{"positions": "learned", "beta2": 0.99, "lr_schedule": "cosine"}
Rows from block 8 of a small image diffusion model, named by matrix and row number. Rows with one number belong to one neuron. Each number is 500 + 40 x the weight over its row's rms, rounded and kept within 0 to 999. All counts start at 0. Numbers have three digits each.
After each neuron's rows are labels from the 100 images, of 14848 (inputs lightly noised), where the neuron reaches its highest value: "strongest on" is what is common among them. Only what is clearly more common there than usual is listed. The data: aerial photos of the United States (SatlasPretrain).
# fc1: MLP up (model.blocks.8.mlp.fc1.weight, 480x160), inputs 108-134
# fc2: MLP down (model.blocks.8.mlp.fc2.weight, 160x480, transposed), outputs 108-134

fc1.153:520561551480430476571462537503473507485475461438509494504572464502530513469587438
fc2.153:524427487511404467566533505503473502486567466446513519493485538511612465477452601
strongest on: building

fc1.309:442550483516499480562504469473470435592520499495461557476451462448499506517520489
fc2.309:535497495493507514458524490584468513443496535481506529500491413458479469604518507
strongest on: building

fc1.420:433541558536510481491533539483499557490470521486462496479537556486446474470592545
fc2.420:480366544521551508441452428455530493539451457464541546472515443518449492542489503
strongest on: building

fc1.344:505477469475506492556462532500457502471470508520401465479526475444494432586553583
fc2.344:453504483538469512525557537424538505455526498515462552536533573551527473433514446
strongest on: crop field

fc1.80:448523505449517440488535492498546425466464526518476534493452477514533499507459504
fc2.80:454544497456396484480494472517561521537464498485505457499464504515486504530564475
strongest on: building

fc1.18:485512499489481450552493507530528512419489543463516523488527507566466560571528522
fc2.18:558491526451538493523495491471517508566494489530453496464489481484475447438505504
strongest on: crop field

fc1.151:524496465467532422481536474484538533535484522424451551484530481523465540563472444
fc2.151:548486500479447572525469542497468473400512501564518520450539521471512432462501492
strongest on: building

fc1.36:455451471542476494497457535546505471492445505516501520434503448564519557442563469
fc2.36:459547534508478516457475516461448488537505488482464480479470478496501549563421559
strongest on: building

fc1.164:500544462436509475433544505508512503516460492512578516482467493483518437500506509
fc2.164:461418516472564450439493500463496489478542506513445482466443502502542500570495472
strongest on: crop field

fc1.283:497484488488480552500488485538423481475543550505463456444505461456515481519536555
fc2.283:515421507457480636518496545472493498500472495497497629506494544551476456421466465
strongest on: crop field

fc1.340:529507538484535510513527533546493500562550551589463523483537467478507480525529540
fc2.340:544504537535418500543468494509519508501473526581542523507528497521519518492495436
strongest on: building

fc1.324:522495502470489406468524476543553524528522533519447538540585527535494517454542466
fc2.324:480421450428496581479467401513545528504513480517497520506566504550476468460500482
strongest on: building

fc1.109:492429460497578462450574495482582477507522429415487485561446508522446431542564514
fc2.109:481526516493480560495519524501451491456496497446486525436466406537488530433421462
strongest on: crop field

fc1.0:562514433546506512495548522472465515465464498441555484450576450465460494450430465
fc2.0:482523483560487537491503512497518549490521501490543538538434556553522549576532551
strongest on: crop field

fc1.250:524505457524485424492570486528534525519465562448479536486519545546470492529469397
fc2.250:480495466475516549524468567481455480491431498560487545500571562530454523488511440
strongest on: building

fc1.373:454479469471632515461475530535479506442460661551506503474517447403501425508565493
fc2.373:480542510454495526455514507473498475516519603489455515483541517490509409505434474
strongest on: building

fc1.455:463517468487516498515496445460504489456530434504510487455525512537506528510507547
fc2.455:488467386472516484455430481551477486561509442491491538560538492545538505533476512
strongest on: building

fc1.193:506509500526429527471499542423488522479475504458506526529453466540512493467551418
fc2.193:479593507550536496491511491529421524449496485467527479463439577504520499505450494
strongest on: building

fc1.229:512513476541569432468515528495557502502517426473517527458506588508534452549542535
fc2.229:486504511606550457479584537499493479466514413474446495512522434460491530442446433
strongest on: building

fc1.144:509510515537489520567527586493544504443479559508474433467472482479481420519480437
fc2.144:488484446511478541563469518450527512493507490532492507508471539505516513484509516
strongest on: crop field

fc1.90:548482511458491490444494559491494555460455475529519497491534534496554546461554518
fc2.90:565487541500465465512525481457434496522544510520492569517440545428571528569477504
strongest on: crop field

fc1.14:491536497469436438490454521527495524455523523558476529499510536507463464475525436
fc2.14:498383527493523502456467511453490502442475495463492486475496524489469526510494547
strongest on: building

fc1.21:483511477516504510479500482488555469501449511545523491528504608522492466496526477
fc2.21:432504430464464522466414466502430511502568488536451472453559469517559444499481489
strongest on: building

fc1.226:507544452499550467499567452566501484537449456470538525515574615423469493500480519
fc2.226:556514500487505535483475457459528510423463542472452494496558602405533507474464491
strongest on: building

fc1.306:437557454461527500537528541508499493525438492491517511496476473419442475474598481
fc2.306:479422374455558446452508513480551496457552486499462491539479501529513457535505443
strongest on: crop field

fc1.131:571540483513496538632550458450515481508452517497497470522429515522472482537501443
fc2.131:493466536423486654557502463497527507468530477481516634470486489473501519426452470
strongest on: crop field

fc1.370:510562557470476527453535502505507514433507539480522491486554495506501389516506595
fc2.370:480412542432497527523555459557466491532509499445521540488544499509507452555506530
strongest on: building

fc1.120:512539525527480529478543583512456436521523504565553478590521518492546444478480530
fc2.120:541482533526459509531465577408498495396519505536441533426488495478498487443503429
strongest on: crop field

fc1.269:523501474486572420563561523452555549514448468484482503540539432472457472539485551
fc2.269:466491522501522453531507538549554513528492456464470554470507413539533483509503454
strongest on: crop field

fc1.232:494553476507469486431540481516491440520563558496482576461471490464537500465475459
fc2.232:406447528530488461510464505498477509537492489528529507441540451460545597477482498
strongest on: building