config.toml
dataset = "aerial photos of the United States (SatlasPretrain)"
train_examples = 203450
image_size = 64
objective = "edm"
cond_dim = 256
mlp_ratio = 3
fused_qkv = true
qk_norm = false
patch_size = [4, 4]
layers = 12
width = 160
beta2 = 0.99
batch_size = 256
lr_schedule = "cosine"
Rows from block 7 of a small image diffusion model, named by matrix and row number. Rows with one number belong to one neuron. Each number is 128 + 32 x the weight over its row's rms, rounded and kept within 0 to 255. All counts start at 0. Numbers have three digits each.
Before each neuron's rows are labels from the 100 images, of 14848 (inputs lightly noised), where the neuron reaches its highest value: "top examples" is what is common among them; "colour at peak" is the nearest of a few named colours to the mean colour under the peak. Only what is clearly more common there than usual is listed. The data: aerial photos of the United States (SatlasPretrain). In brackets: how many of the 100, against the usual share in percent.
# fc1: MLP up (model.blocks.7.mlp.fc1.weight, 480x160), inputs 108-159
# fc2: MLP down (model.blocks.7.mlp.fc2.weight, 160x480, transposed), outputs 108-159

top examples: building (95 vs 42.2)
colour at peak: grey (89 vs 53.6)
fc1.116:128179101094182134159092092106159134073172054125149116133180081143108136122122074137143148106131086071144111097091112106123157133113093122160092164110103181
fc2.116:119102136106097120098177088161166096171152067122116105104144135089109207141087094083085105102093120123128193144152134130092112156115102121089116161139154122

top examples: building (77 vs 42.2)
colour at peak: grey (88 vs 53.6)
fc1.72:130099106123150144186176090156190109113058096082090113151184169139148142127136156118092139105108135113110157057109073188162120105164111214164123114075086063
fc2.72:191180176092132102155141109050164126121115113127170056140137212161117135136080176117189138067187105116139155116119096120136123170138105102134130153063136144

top examples: building (76 vs 42.2)
colour at peak: grey (83 vs 53.6)
fc1.43:143110130107137151170182109133113098081126142094170170114066134112100102114140102141110176114081170091111107140136106219123187170189081185195054129130070134
fc2.43:166123088065176060168148151060132123120145106098111094104142175156141158130130142122157110081197105163108163091075124137135079113144081149159124135142133152

top examples: building (68 vs 42.2)
colour at peak: grey (89 vs 53.6)
fc1.384:159163154122108144112086114112064082124094201141126098130174191198170100117127105122098085077122165055142078155131155103077114151145143181181140117054152116
fc2.384:098177165140137136125192115175181109127132170164147123114148035124117088105102099130139188119098176116121126093119111124086126131106164108194138147094136129

top examples: building (70 vs 42.2)
colour at peak: grey (84 vs 53.6)
fc1.193:141154072116140120070197112124188089104154117087101111181173096107181108142089060144114155076130181140104122192114141063145110161156113153111110134142196112
fc2.193:133155139112147081142087117102131135148133110143115057103096171183127095134056143076137086035194093147111110098161114127112112138103107159093096171108141132

top examples: building (71 vs 42.2)
colour at peak: grey (87 vs 53.6)
fc1.352:160097072208148125137170169166139138158106119133118166110160092181134155086142128126152219124138139161071164155175128106098144159111126081127172123175135164
fc2.352:143167205188186093158180145108157125186181197165116128106132134104172149080161145102090153111165129128119141110072083129091141114105172059152121158169104138

top examples: building (86 vs 42.2)
colour at peak: grey (86 vs 53.6)
fc1.183:143046137092138123144095158081116153123165143133125171134116138127093183152185112125109164151091165142171146153105193131126153106139085127196101155121122132
fc2.183:135218153078135148119072143148128089172078134135119113093093101131170163130164139136045153147178126101085118137157151158185089140106115170137159106098127142

top examples: crop field (44 vs 8.7)
colour at peak: grey (84 vs 53.6)
fc1.165:136130104173115111110123162055121126118063111105073102128197140159147140125103174119153096070104093127144133095106129137195130113098152167160108166125143135
fc2.165:105187114147120146119142146177129116115112119097119086114104134115152138097160132162104162094129129135174128149113106089172098127123150119121121158130147094

top examples: building (82 vs 42.2)
colour at peak: grey (86 vs 53.6)
fc1.139:131206121081067125133103126120090146080168101174160137142112109170139119147150055117136167153123095128154160133199081137117142124090133139130111188099157103
fc2.139:108037071119179157150068121141098120101114088154108105171138158095130155155086050061113068149110150116097140131206067126099105128141127160137081115136085137

top examples: crop field (31 vs 8.7)
colour at peak: grey (88 vs 53.6)
fc1.123:187114141106120082106147054072132152131097115143119090144159122150115113147128140102159105085120161106157117065110168151080146143133105115144165174173161073
fc2.123:093107175148122125144166130124156089151144091111144053121158150157133127172112167132085134049126064105107050116114132131099111178111152103140155132079157118

top examples: crop field (50 vs 8.7)
colour at peak: grey (85 vs 53.6)
fc1.32:134135139162132112047159207110105125128106151058125111078150121134157078058119103115139101073078170115110141112135145108111131121095197072104174126185128117
fc2.32:108118099123125180140142240089121133133125145131072144117151134128136146133106167100177138156128077141202142087124130147118186137124188085136132138106131134

top examples: crop field (51 vs 8.7)
colour at peak: grey (91 vs 53.6)
fc1.293:124120126144096154111099087121129121132135145157017128155197150107143108113116126199140116131130146138121094090154133094073138144133221203111139107118136108
fc2.293:136088120136124159177131143134090128107121113128168107124145172133124123119102133155147088151138079139093134122148139131035167112125211180128065125058075123

top examples: crop field (28 vs 8.7)
colour at peak: grey (85 vs 53.6)
fc1.169:132127138164175111129170156127167140085128160161140058134141102099115106144136136119173122155119137131073153089159162129108086182088188132138191141179131063
fc2.169:182151119161122178126155129103147118122108102132140071130124181130132119107146110124141157130098121152077100161128125136112150112204182171138133132120104071

top examples: building (78 vs 42.2)
colour at peak: grey (85 vs 53.6)
fc1.253:104138113106155109138156105106089120155093223121143106103114111137075149101193080140123163143107077127139113147227153069108142203086129080119089111144163154
fc2.253:154107140104125073163096077143158099139147129171102088085093140146118099156043155096146095064199078162117131102178124109090108120119176083125104182125138134

top examples: building (67 vs 42.2)
colour at peak: grey (81 vs 53.6)
fc1.0:153137147134133156128140161112115087112132128194110109169113147146122047137089144143142107077098092095154183099172125162138160121110129164116139128120114086
fc2.0:113092071139130095116139155133115160147063107159146088122126183167151078132121156094102128129165084180121141128130132135150056137174142129121152132117176174

top examples: crop field (27 vs 8.7)
colour at peak: pink (28 vs 5.2)
fc1.204:197085124201108108095118160114135106119116136118107122114163118140097068158110186158098124114127139118080142143131154117117190151103161140138114115209106124
fc2.204:052175100136122161116131138184149134099146086124091100097173113127085149196164131109160183129125101127088099156095168140097033143187112094134099107169144111

top examples: crop field (58 vs 8.7)
colour at peak: grey (82 vs 53.6)
fc1.247:184105086177129123094133122156139139073097105104077116077158093144145070156071175101167074095119112109118112110111165070139190118106179154110100089155164168
fc2.247:084137121129131102092180102098144112109109053105095102143100166116122044115129159154106103155122157136117160142143133147111050165071178071172117086097111131

top examples: crop field (35 vs 8.7)
colour at peak: grey (89 vs 53.6)
fc1.217:102129095163136107185157139129208136119061149143122138111162107120108074154077123107151116130104106084149116081135108135109133167156130120113153127109135093
fc2.217:196186138118169104207153157105132127111133097163105156123100114163146147080126116146099143091127100159112070156129180175105147105104100102153124123113089130

top examples: building (97 vs 42.2)
colour at peak: grey (94 vs 53.6)
fc1.168:120162102131145071142130103149141081082134121118081105125170143126115064140091132195202111129155133161159158119152090183086133152173130146132095092117155117
fc2.168:122108148173147099155164124107161143165145116148082131137120073137090166097097157179161131087141087178169137098086126051125135132178166093126106175132189149

top examples: building (80 vs 42.2)
colour at peak: grey (89 vs 53.6)
fc1.422:167176086180134098146150132137112161141102121114137171165144179151108121147065126134094151133115129142062131069118071183121179146134056112144120119129108103
fc2.422:096065150126102159113142154144130145140146147091090124153171115141123122157154136131096127118148123102109138092139136100114105146177103045111157115103116126

top examples: building (86 vs 42.2)
colour at peak: grey (92 vs 53.6)
fc1.216:108129167123145104108134067083126133077180169195101123118097107131122143173076133134134142092145089158135144115117158067153125135051109153120171129129132087
fc2.216:165178163062147076141111068125160121152142142147094060114125138143140093190095179092096130047213064131128115073122125112162127094119122143093093157118114156

top examples: building (97 vs 42.2)
colour at peak: grey (87 vs 53.6)
fc1.223:117128127132103125126167073132097137095111140099095101085153158145101103154123096194045142118095136219138092121127133173088121154135103142175126103134120152
fc2.223:159116087112159145109168116119131114111151125133255101080100066159124097132099121082117139097079141082104111117115142168105116141129137129124133062191133125

top examples: crop field (36 vs 8.7)
colour at peak: grey (86 vs 53.6)
fc1.4:154148116151164134089155156121115120056107136149113120115172097100157057138091105132115122160042164168151092107149102187134059141087100129087139076125125136
fc2.4:175106144075099111103080121116071141086128168104170125163127176171101120179118147139139128176172078128095163162090071142128096143120093127128114095173095111

top examples: building (78 vs 42.2)
colour at peak: grey (89 vs 53.6)
fc1.226:114095144143103119132138059138114122173071156137133077120110106105120131139172125112137069097126082164121094081081086118097132122175136138130158058119138125
fc2.226:127129078088134066180124074129139122152137153117103058134137178175104095200051154057113144000194059169103113124122129111098102120112103103129125144115145154

top examples: building (69 vs 42.2)
colour at peak: grey (94 vs 53.6)
fc1.67:173142151137108110131152027140095136127083151183119132123129163140121154114090128168126143100110154084113132088141114173144136147164103136160135142139100153
fc2.67:117128209148134110149165134124153098120165139150145127142190064125100176090125165206102154110125076137129160102158088098093109119111074060130131143091164211

top examples: crop field (35 vs 8.7)
colour at peak: grey (96 vs 53.6)
fc1.109:097137083067150065143201162087125091088086105117084110148151027176112139143122153141116110113087079163162126111118150167124127148093127202133073125109140097
fc2.109:153145132121111114130158191080138138053078111137119134108167180087148093080119113125135095106106128157100165179169110144098151135136160126137128149134111137

top examples: building (67 vs 42.2)
colour at peak: pink (59 vs 5.2)
fc1.476:152182130158094145103189151177112133200085142136108085092162153168133131101201149091141109138093126160133121106094142170095111187125149096164122115157123120
fc2.476:124022077143108087203175142084148109127153144183170098131109115133161167100091107168097148106140167105122083170082160103094180083165130136139158176138167110

top examples: crop field (35 vs 8.7)
colour at peak: grey (86 vs 53.6)
fc1.76:094110117060144095130149061117153110113111114156110105136123177142123142100127161134081122074063093083114124161149172120118122121132097113166128149164169105
fc2.76:150137069123145137154131155119115115120155141165083139160170152102093109145083134092212117109172144140131138167125149100135090159094107019116102146105180132

top examples: crop field (48 vs 8.7)
colour at peak: grey (85 vs 53.6)
fc1.47:122147120101147157146108094094158080124129128125041140143134144096158095133093137158163130112150140117138135149140156129119092130096131133112186108173106137
fc2.47:093118143145154113134164080161118132132114152133124116164169164143144070111134152169159120112147073149129101114115118142102165126134130135098104138119139125