From a checkpoint of a small image diffusion model: norm layernorm, activation gelu.
Rows from block 8 of a small image diffusion model, named by matrix and row number. Rows with one number belong to one neuron. Each number is 200 + 30 x the weight over its row's rms, rounded and kept within 0 to 999. All counts start at 0.
After each neuron's rows are labels from the 100 images, of 14848 (inputs lightly noised), where the neuron reaches its highest value: "peak on" is the class under the peak. Only what is clearly more common there than usual is listed. The data: aerial photos of the United States (SatlasPretrain). In brackets: how many of the 100, against the usual share in percent.
# fc1: MLP up (model.blocks.8.mlp.fc1.weight, 480x160), inputs 135-159
# fc2: MLP down (model.blocks.8.mlp.fc2.weight, 160x480, transposed), outputs 135-159

fc1.82,193,165,191,202,166,169,153,259,172,209,230,215,183,168,158,150,196,167,234,235,206,206,175,202,189
fc2.82,192,200,187,169,246,197,206,247,166,213,266,244,245,168,253,145,211,208,207,233,209,175,177,167,239
peak on: building (44 vs 4.5)

fc1.22,201,220,210,197,167,195,200,135,190,188,197,261,218,181,242,168,184,227,185,158,200,174,149,168,156
fc2.22,178,221,208,169,186,167,162,184,206,223,240,292,213,222,179,204,187,229,199,228,216,170,190,194,146
peak on: crop field (25 vs 7.1)

fc1.398,170,206,189,204,219,193,206,222,246,193,200,235,220,207,268,214,181,206,219,192,211,219,210,253,157
fc2.398,263,261,238,174,193,173,200,222,185,213,213,226,188,165,181,223,211,248,189,196,186,229,233,203,192
peak on: crop field (44 vs 7.1)

fc1.90,193,259,139,157,233,205,228,219,220,163,185,208,145,245,216,166,189,201,135,160,223,187,208,222,182
fc2.90,158,222,182,160,187,203,198,213,230,225,208,214,220,200,191,170,166,216,202,207,197,199,187,220,216
peak on: crop field (33 vs 7.1)

fc1.74,267,155,200,217,210,216,158,187,189,187,176,204,221,204,184,208,189,152,190,251,157,189,250,193,172
fc2.74,223,190,195,233,190,195,211,216,186,187,206,234,233,185,290,186,197,147,163,202,189,231,248,220,221
peak on: road (29 vs 0.8)

fc1.241,191,182,267,186,128,157,210,220,143,197,163,196,170,170,149,242,179,172,254,190,243,236,195,171,231
fc2.241,185,173,230,241,172,150,187,177,156,237,156,167,194,246,266,256,143,193,194,232,189,226,217,194,234
peak on: crop field (26 vs 7.1)

fc1.320,258,215,224,198,203,194,199,278,190,215,188,159,208,207,206,235,190,127,258,226,213,213,134,203,206
fc2.320,223,196,178,209,189,207,191,304,218,212,205,134,186,226,223,208,173,117,231,196,206,196,223,172,190
peak on: building (40 vs 4.5)

fc1.348,201,215,199,201,184,223,174,186,193,184,201,195,196,193,138,170,188,232,211,209,215,214,150,148,173
fc2.348,191,238,191,178,215,212,163,186,201,215,175,215,224,197,273,192,205,259,181,238,174,216,178,210,200
peak on: building (33 vs 4.5)

fc1.269,207,251,234,215,169,168,189,216,232,231,263,177,216,175,156,216,199,237,208,201,221,221,143,134,213
fc2.269,185,242,196,177,155,197,157,187,195,259,195,217,204,244,253,178,150,268,225,188,206,190,212,190,197
peak on: crop field (28 vs 7.1)

fc1.111,222,177,193,158,172,204,249,260,180,176,230,203,190,236,206,192,191,187,228,255,181,197,190,195,229
fc2.111,196,207,190,186,212,206,189,194,200,256,194,200,205,195,167,197,224,182,253,200,205,171,192,236,196
peak on: road (31 vs 0.8)

fc1.243,178,245,189,267,219,208,254,189,196,231,154,196,166,119,190,186,227,202,204,179,227,207,167,198,204
fc2.243,170,224,181,190,193,226,149,174,186,252,146,161,251,165,203,164,261,233,166,211,191,212,208,147,220
peak on: building (29 vs 4.5)

fc1.253,182,210,198,198,170,167,207,234,194,221,190,228,163,136,220,211,154,179,219,195,235,218,136,234,178
fc2.253,208,213,206,229,172,251,179,211,217,189,223,255,142,141,229,211,172,214,249,185,189,209,152,188,216
peak on: crop field (28 vs 7.1)

fc1.144,213,249,183,226,213,207,170,233,184,179,229,237,237,153,222,231,222,241,213,213,231,194,185,224,123
fc2.144,221,256,193,206,155,244,186,199,189,194,180,258,218,181,257,156,198,162,202,201,196,199,212,125,160
peak on: crop field (33 vs 7.1)

fc1.306,239,179,215,184,188,181,204,227,207,220,169,144,188,180,168,179,219,252,218,201,213,200,167,152,212
fc2.306,233,194,196,200,153,173,217,229,244,232,215,183,200,145,221,166,203,242,198,206,205,218,237,200,198
peak on: crop field (27 vs 7.1)

fc1.456,187,255,219,173,177,158,167,241,204,223,141,186,223,191,206,176,178,160,194,248,217,188,179,178,188
fc2.456,235,233,253,180,252,177,193,218,169,215,163,183,173,227,245,180,190,169,214,144,210,219,232,233,236
peak on: crop field (40 vs 7.1)

fc1.381,183,210,215,163,188,215,175,239,228,249,147,207,265,208,230,195,177,222,218,257,224,229,225,228,206
fc2.381,197,184,234,183,170,228,208,229,254,171,217,176,174,214,162,207,171,235,201,143,178,220,228,213,198
peak on: crop field (33 vs 7.1)

fc1.344,218,213,190,142,120,149,199,183,187,216,240,174,232,191,188,224,260,172,255,219,190,231,112,165,151
fc2.344,236,215,187,210,210,162,199,234,212,186,217,166,151,234,191,215,230,180,237,189,174,237,147,215,186
peak on: crop field (49 vs 7.1)