A small image diffusion model, trained from scratch.
Model: 6.19M parameters, arch dit, activation gelu, layers 12, width 160.
Training: nadamw at rate 0.0016, 9700 steps, batches of 256.
Data: trained on aerial photos of the United States (SatlasPretrain), 203450 training examples, 12.2 epochs.
Rows from block 7 of a small image diffusion model, named by matrix and row number. Rows with one number belong to one neuron. Each number is 128 + 24 x the weight over its row's rms, rounded and kept within 0 to 255. All counts start at 0.
After each neuron's rows are labels from the 100 images, of 14848 (inputs lightly noised), where the neuron reaches its highest value: "responds to" is what is common among them. Only what is clearly more common there than usual is listed. The data: aerial photos of the United States (SatlasPretrain). In brackets: how many of the 100.
# fc1: MLP up (model.blocks.7.mlp.fc1.weight, 480x160), inputs 108-159
# fc2: MLP down (model.blocks.7.mlp.fc2.weight, 160x480, transposed), outputs 108-159

fc1.398 [107 104 139 128  52 124  82 123 141 128 113 121 150  94 170 118 134 136  75 138 179 127  93 135 118 116 123 142 125 132 119 110 121 146 110 118 128 155 123  98 102 171 126 110 127 112 121 117 145 139 140 119]
fc2.398 [120 218 130 151 139 121 124 128 114 136 139 126 175  94 143 136 120 117 115 130  93 101  75 158  91 144 175 144 162 158 138 152 114 156 101 144 119 134 198 138 126 118 118 100 137 137 139 140 145 164 125 120]
responds to: building (93)

fc1.392 [109 149 124 142 121 116 140 119 108 138 158 168 150  82 153 132 126 119  92 132 136 162 120 152 105 154  83 119 129 139 130 107 124 157 122 120 125 174 117 110 165 112 150 138 146 101 125 100 118 104 141 137]
fc2.392 [163 104 160 143 118 144  98 133 120 149 134 111 127 112 133 102 102 140 125  89 145 139 117 116  91 113 113 162 127 137 109 142 118 151 123 152 119 117 101 144 229 145 106 122 152 169 126 141 117 116 190 141]
responds to: building (78)

fc1.262 [174 119 129 111 126  79 146 126 144  93 138 126  86 127 136 104 126 160 117 173 145  95 120  85 103 168 128 134 117 157 105  56 137 176 124 107 170 134 184  92 126 131 167 118 120 142 142 122 147  90 137 142]
fc2.262 [ 84 127 100 118 144 167 126 123 148 137 143 116 135 125 136 169 111 123 150 151 142  70 120  96  98 114 128 124 118 116 111 139 123 127 124 140 144 145 207 159 159 106 187 124 129 110 151 132 109  77 126 133]
responds to: crop field (62)

fc1.440 [133 123 122 108 101 175  94 117 133 164 105 129 124 176 162 164 137 106 129 111 131 142 159 119 133 147  98 152 127  84  97 198 185 116 140 115 129 109  92 108  72 125 155 156 126 127 110 135  99  78 150 118]
fc2.440 [109 124 131 111 141  85 134 150  79  96 128 122 137 155 133 116 112 103 131  93  88 112 147 147 126  90 149 123 134 125 120  98 156 119 144 123  65 146  63 112  58 120 123 126 157 136 121 162 120  84 109 149]
responds to: building (79)

fc1.230 [148 109 107 106 123 124 103 101 156 124 157 164 129 115 145 132  84 110 114 134 121 111 121 149 157 104 146 129 148 133 101 128 118  89 172 113 141 128 112 108 152 127 163 114  96 162 125 132 125  78 140 116]
fc2.230 [ 89 142 153 147 113 120  86 128 113 143 126 134 139 149 119 132 144 107 151 147 139 129 138 114 129 115 132 135 116 141 115 166 108 132 149 129  91 135 114  91 156 120 162 134  91  98 167 117 114  90 125 136]
responds to: crop field (66)

fc1.263 [ 97 116 111 103 101 159  97 129 130  70 169 122 150  98 110  78 120 128 116 138 157  89 148  75 112 131 132 124 117  80 100 107 108  99 119 119 148 163 146 131 131 143 151 139 136 139 130 149 160 129 101 118]
fc2.263 [146  97 160  98 122  87 130  91 141 174 143 142 135 138  83  99 133 121 115 128 112 152  84 144 114  98 119 129 138 116 145 157 136 151  99 177 135 148 179 157 142 142 115 130 169 141 126 140 116 131 123 142]
responds to: crop field (56)

fc1.245 [128 156 106 135 141 176 119 144 134 143 109 126  91 136 128 103 169 141 113  83  89 117 157  67 148 115 130 127 126 107 133  99 145  89 113  89 156 157 129 143  64 113 115 138 118 143 144  98  66 118 109 145]
fc2.245 [137 111 111 128 122 114 118 128  94 106 120 116 105 152 133 132 122 136 103 115 140 146 152  74 175 148 113 123 135 130 142 184 148 116 111  97 122 118 128 147  48 170 149 142 122 135 147 114 137 117 170 143]
responds to: crop field (25)

fc1.254 [139 138 109 132 161 136 137 110 129 120  91 133 102  99 105 123 160 131 140 121 160 117 120 126 153 130  70 145 136 146 122 110 140 129 152 114 129 118 125 159 127 153 128 130 118 157 162 152 139 136 162 108]
fc2.254 [132 140 180 118 125 132 122 118 118 127 153 152 117 117 100 140  93 147 139 137 107 139 113 123 133  80 172 167 122 141 128 157 136  52 121 127 127 152 183 104 153 110 115 145  97 156 143 127 154 117 167 134]
responds to: building (98)

fc1.257 [152 129 131 112 147 122 115  72 122 143 137 130 152 129  72 152 113 113 150  96 120 139 116 162 111 150  62 159 135 153 133 117 105 150 171 139 125 132 143  71 113 107 116 136 126 111 125 110 197 128 119 132]
fc2.257 [110 117 108 114 159 118 150 125  90 126 134 126 144 115  89 121 129 124 139 170 133 108 120  91 132 135  63 112 115  86 151 134 125 116 158 127 142 134 101 113 145 117 119 135 140 107  99 134 147 159  94 118]
responds to: building (68)

fc1.359 [144 137 117 152 134 108 121 111 135  68 135 128 125  83 118 177 101 126 130 181 172 128  80 122 148 134 149 120 126 114 123 126 157 128 148 115 142 116 120 138 137 113 130 118 174 143 138 134 135 128 150 113]
fc2.359 [123 133 122 191 126 160 123 134  97 212 113 123 124 163 136 113 149 125 155 170  94 132 109 124 133 118 121 105 142 147 108 147 114 119 130 119 121 102  98 138 119 121 115 117 184 162 140  96 132 142 108 144]
responds to: crop field (25)

fc1.453 [ 99 134 132 131 169 135 133 110  96 128 136 113 131 162 128 150 169 117  94 130 143 126 135 141 134 150 171 137 130 184  80 113 189 126 122 107 106  98 130 127  99 139 161 135 136  91 142 128 186 124 115 115]
fc2.453 [161 111 122 115 121  93 163 114 136 131 140 111 121 162 118 138 101 119 101  88 130 133 107 123 160  76 159  30 141 101 103 193  99 137 139 106  97 130 142 131 128 138  89 130 133 118 128 117 167 122 152 138]
responds to: building (77)

fc1.377 [154  98 165  80 113 126 120 131 122 150 146 112 152 120 110 158 130 145 160 110  85 164  93 111 141 111 113 121 135 117 142 113 121  76 114 161 115 163 139 140 147  90 142 152  93 119  98 170 177 135 143 148]
fc2.377 [153 141  92  92 158 134  99 141 121 127 129 116 121 141 156 117 140 129 135 150 152 108 104 127 144 138 135 106  97 139 109 158  90 133 121 144 175 102 143 132 127 143 134 128 145  64 155 127 141 105 147 139]
responds to: building (81)

fc1.133 [142 143 108 114 114 101 106 120 118 149 139 133 138 112 170 179 138 141 146 117 161 154 160 144 141 139 116 174 131 148 131 135 138 135 128 136 151  89 106 129  96 143  94 124 113  93 199 112 128 130 113 113]
fc2.133 [110 138 129 100 138 105 127 138 119 123 115 169 106 117 137 147 131 119 155 138 128 117 192 107 131  95 101 152 116 107 142 127 153 117 127  90 101 120 146  98 104 140 164 146 121  99 147 113 121 106 146 117]
responds to: building (89)

fc1.131 [136 113 123 177 103 140 107 123 152 107  94 112 101 107 154  87 121 136 106 180 131 157 156 146 111 137 142 141 113 119  61 144 121 127 120 104 139  97 142 108 130 189 113 143 156 118 126  72 135 105 185 136]
fc2.131 [110 164 113 160 143 114 118 151 125 167 155 131 111 115 128 135 145 112 110 144  76 100 129 146 126  92 156 161 128 139 109 145 135 117 125 158  96 124 101 112 113  64 114  65 162 102 118 120 120  89 123 172]
responds to: crop field (47)

fc1.396 [129 141 117 108 149 134 131 156 106 124 115 112  95 128 155 106  81 133 106 159 154 104 128 131 105 133  99 169 120 115 122 114 107 123 122 109 111 140 134 153 105 163 128 124 127 109 124 120 104 136 150 124]
fc2.396 [141 122  83 107  75 112 198  94 125 149 145 111 139 146  88 135 137 137 118  98 100 138 103 168 118  91 111 128 143 135 115 141 135 137 141 112 167 118 159 126 108  75 114 118 143 138 142 141 109 122  89 143]
responds to: building (95)

fc1.269 [140 108 103 114 144 120 116 144 118 104 169 162 163 129 104 116 139 149 143 172  97 191 151 150 120 166 132 168  95 157  99 144 117 102  96 123 140 163 146 125 120 118 133 160  95 137 139 132  98 136 182 101]
fc2.269 [ 75 154 139 119 137 141 145 146 109 134 137 121 112 136 123 119 119 112 140 125 158 143 112 128  94 143  92 170 184 113 124 121 151 160 151 179 131  85 153 137 122 110 157 106 145 141 130  85 144 126 156 142]
responds to: building (88)

fc1.383 [128 151 137 106 111 113 117 153 147  87 182 136 189 123 168  89 115 145 140 125 140 127 143  86  73 163 130 128  79 120 103 115 105 127 127 121 147 149 144  75 153 151 148 132 119 130 110 133 131 127 125 155]
fc2.383 [148 144 152 136 126 115 126 136 151 113 135 134 114 143 118 153 142 147 153 153 127  97  94 130 114  55 162 114 162 138 106 117 143 183 135 136 132  88 161 146 130  93 137 154 133 145 119 112 130 142 105 135]
responds to: crop field (29)

fc1.474 [163 118 108 124 129 171 102 110 141  74 131 157 160 107 145 104 101 124 140 167 173 109 137  96  88 133 132 172 114 126  89 140 137 108 148 132 125 120 133  96 109 123 140 107  87 165 103 154 122 128 127 109]
fc2.474 [106 142 137 166 129 123 105 141 129 165 116 129 165 140 130 154 165 165 145 111 120 130 127 104 117 127 149 147 194 119 123 135 137 131 136  85 152 116 139 111  93 132 156 153 160 104 126 134 153 178 123 116]
responds to: crop field (59)

fc1.328 [107 151  99 161 152 150 140 135 130 191  91 132  84 144 126 149 158 139 118 108 107 139 104 121  90 183 102 120 122 126 148 105  97 145 154 126 160 141  91  97  97 169  93 153 145  88 125 120 127 145  99 137]
fc2.328 [168 110 166 177  80 137 159 109 145 108 158 122  96 117 140 147 103 109 117  76 125 134 122  70  89 102 123 146 105 149 134 138 154 111  96 157 159 115  91 127  91 124  82 136 142 111 121 177 134 138 142 129]
responds to: building (82)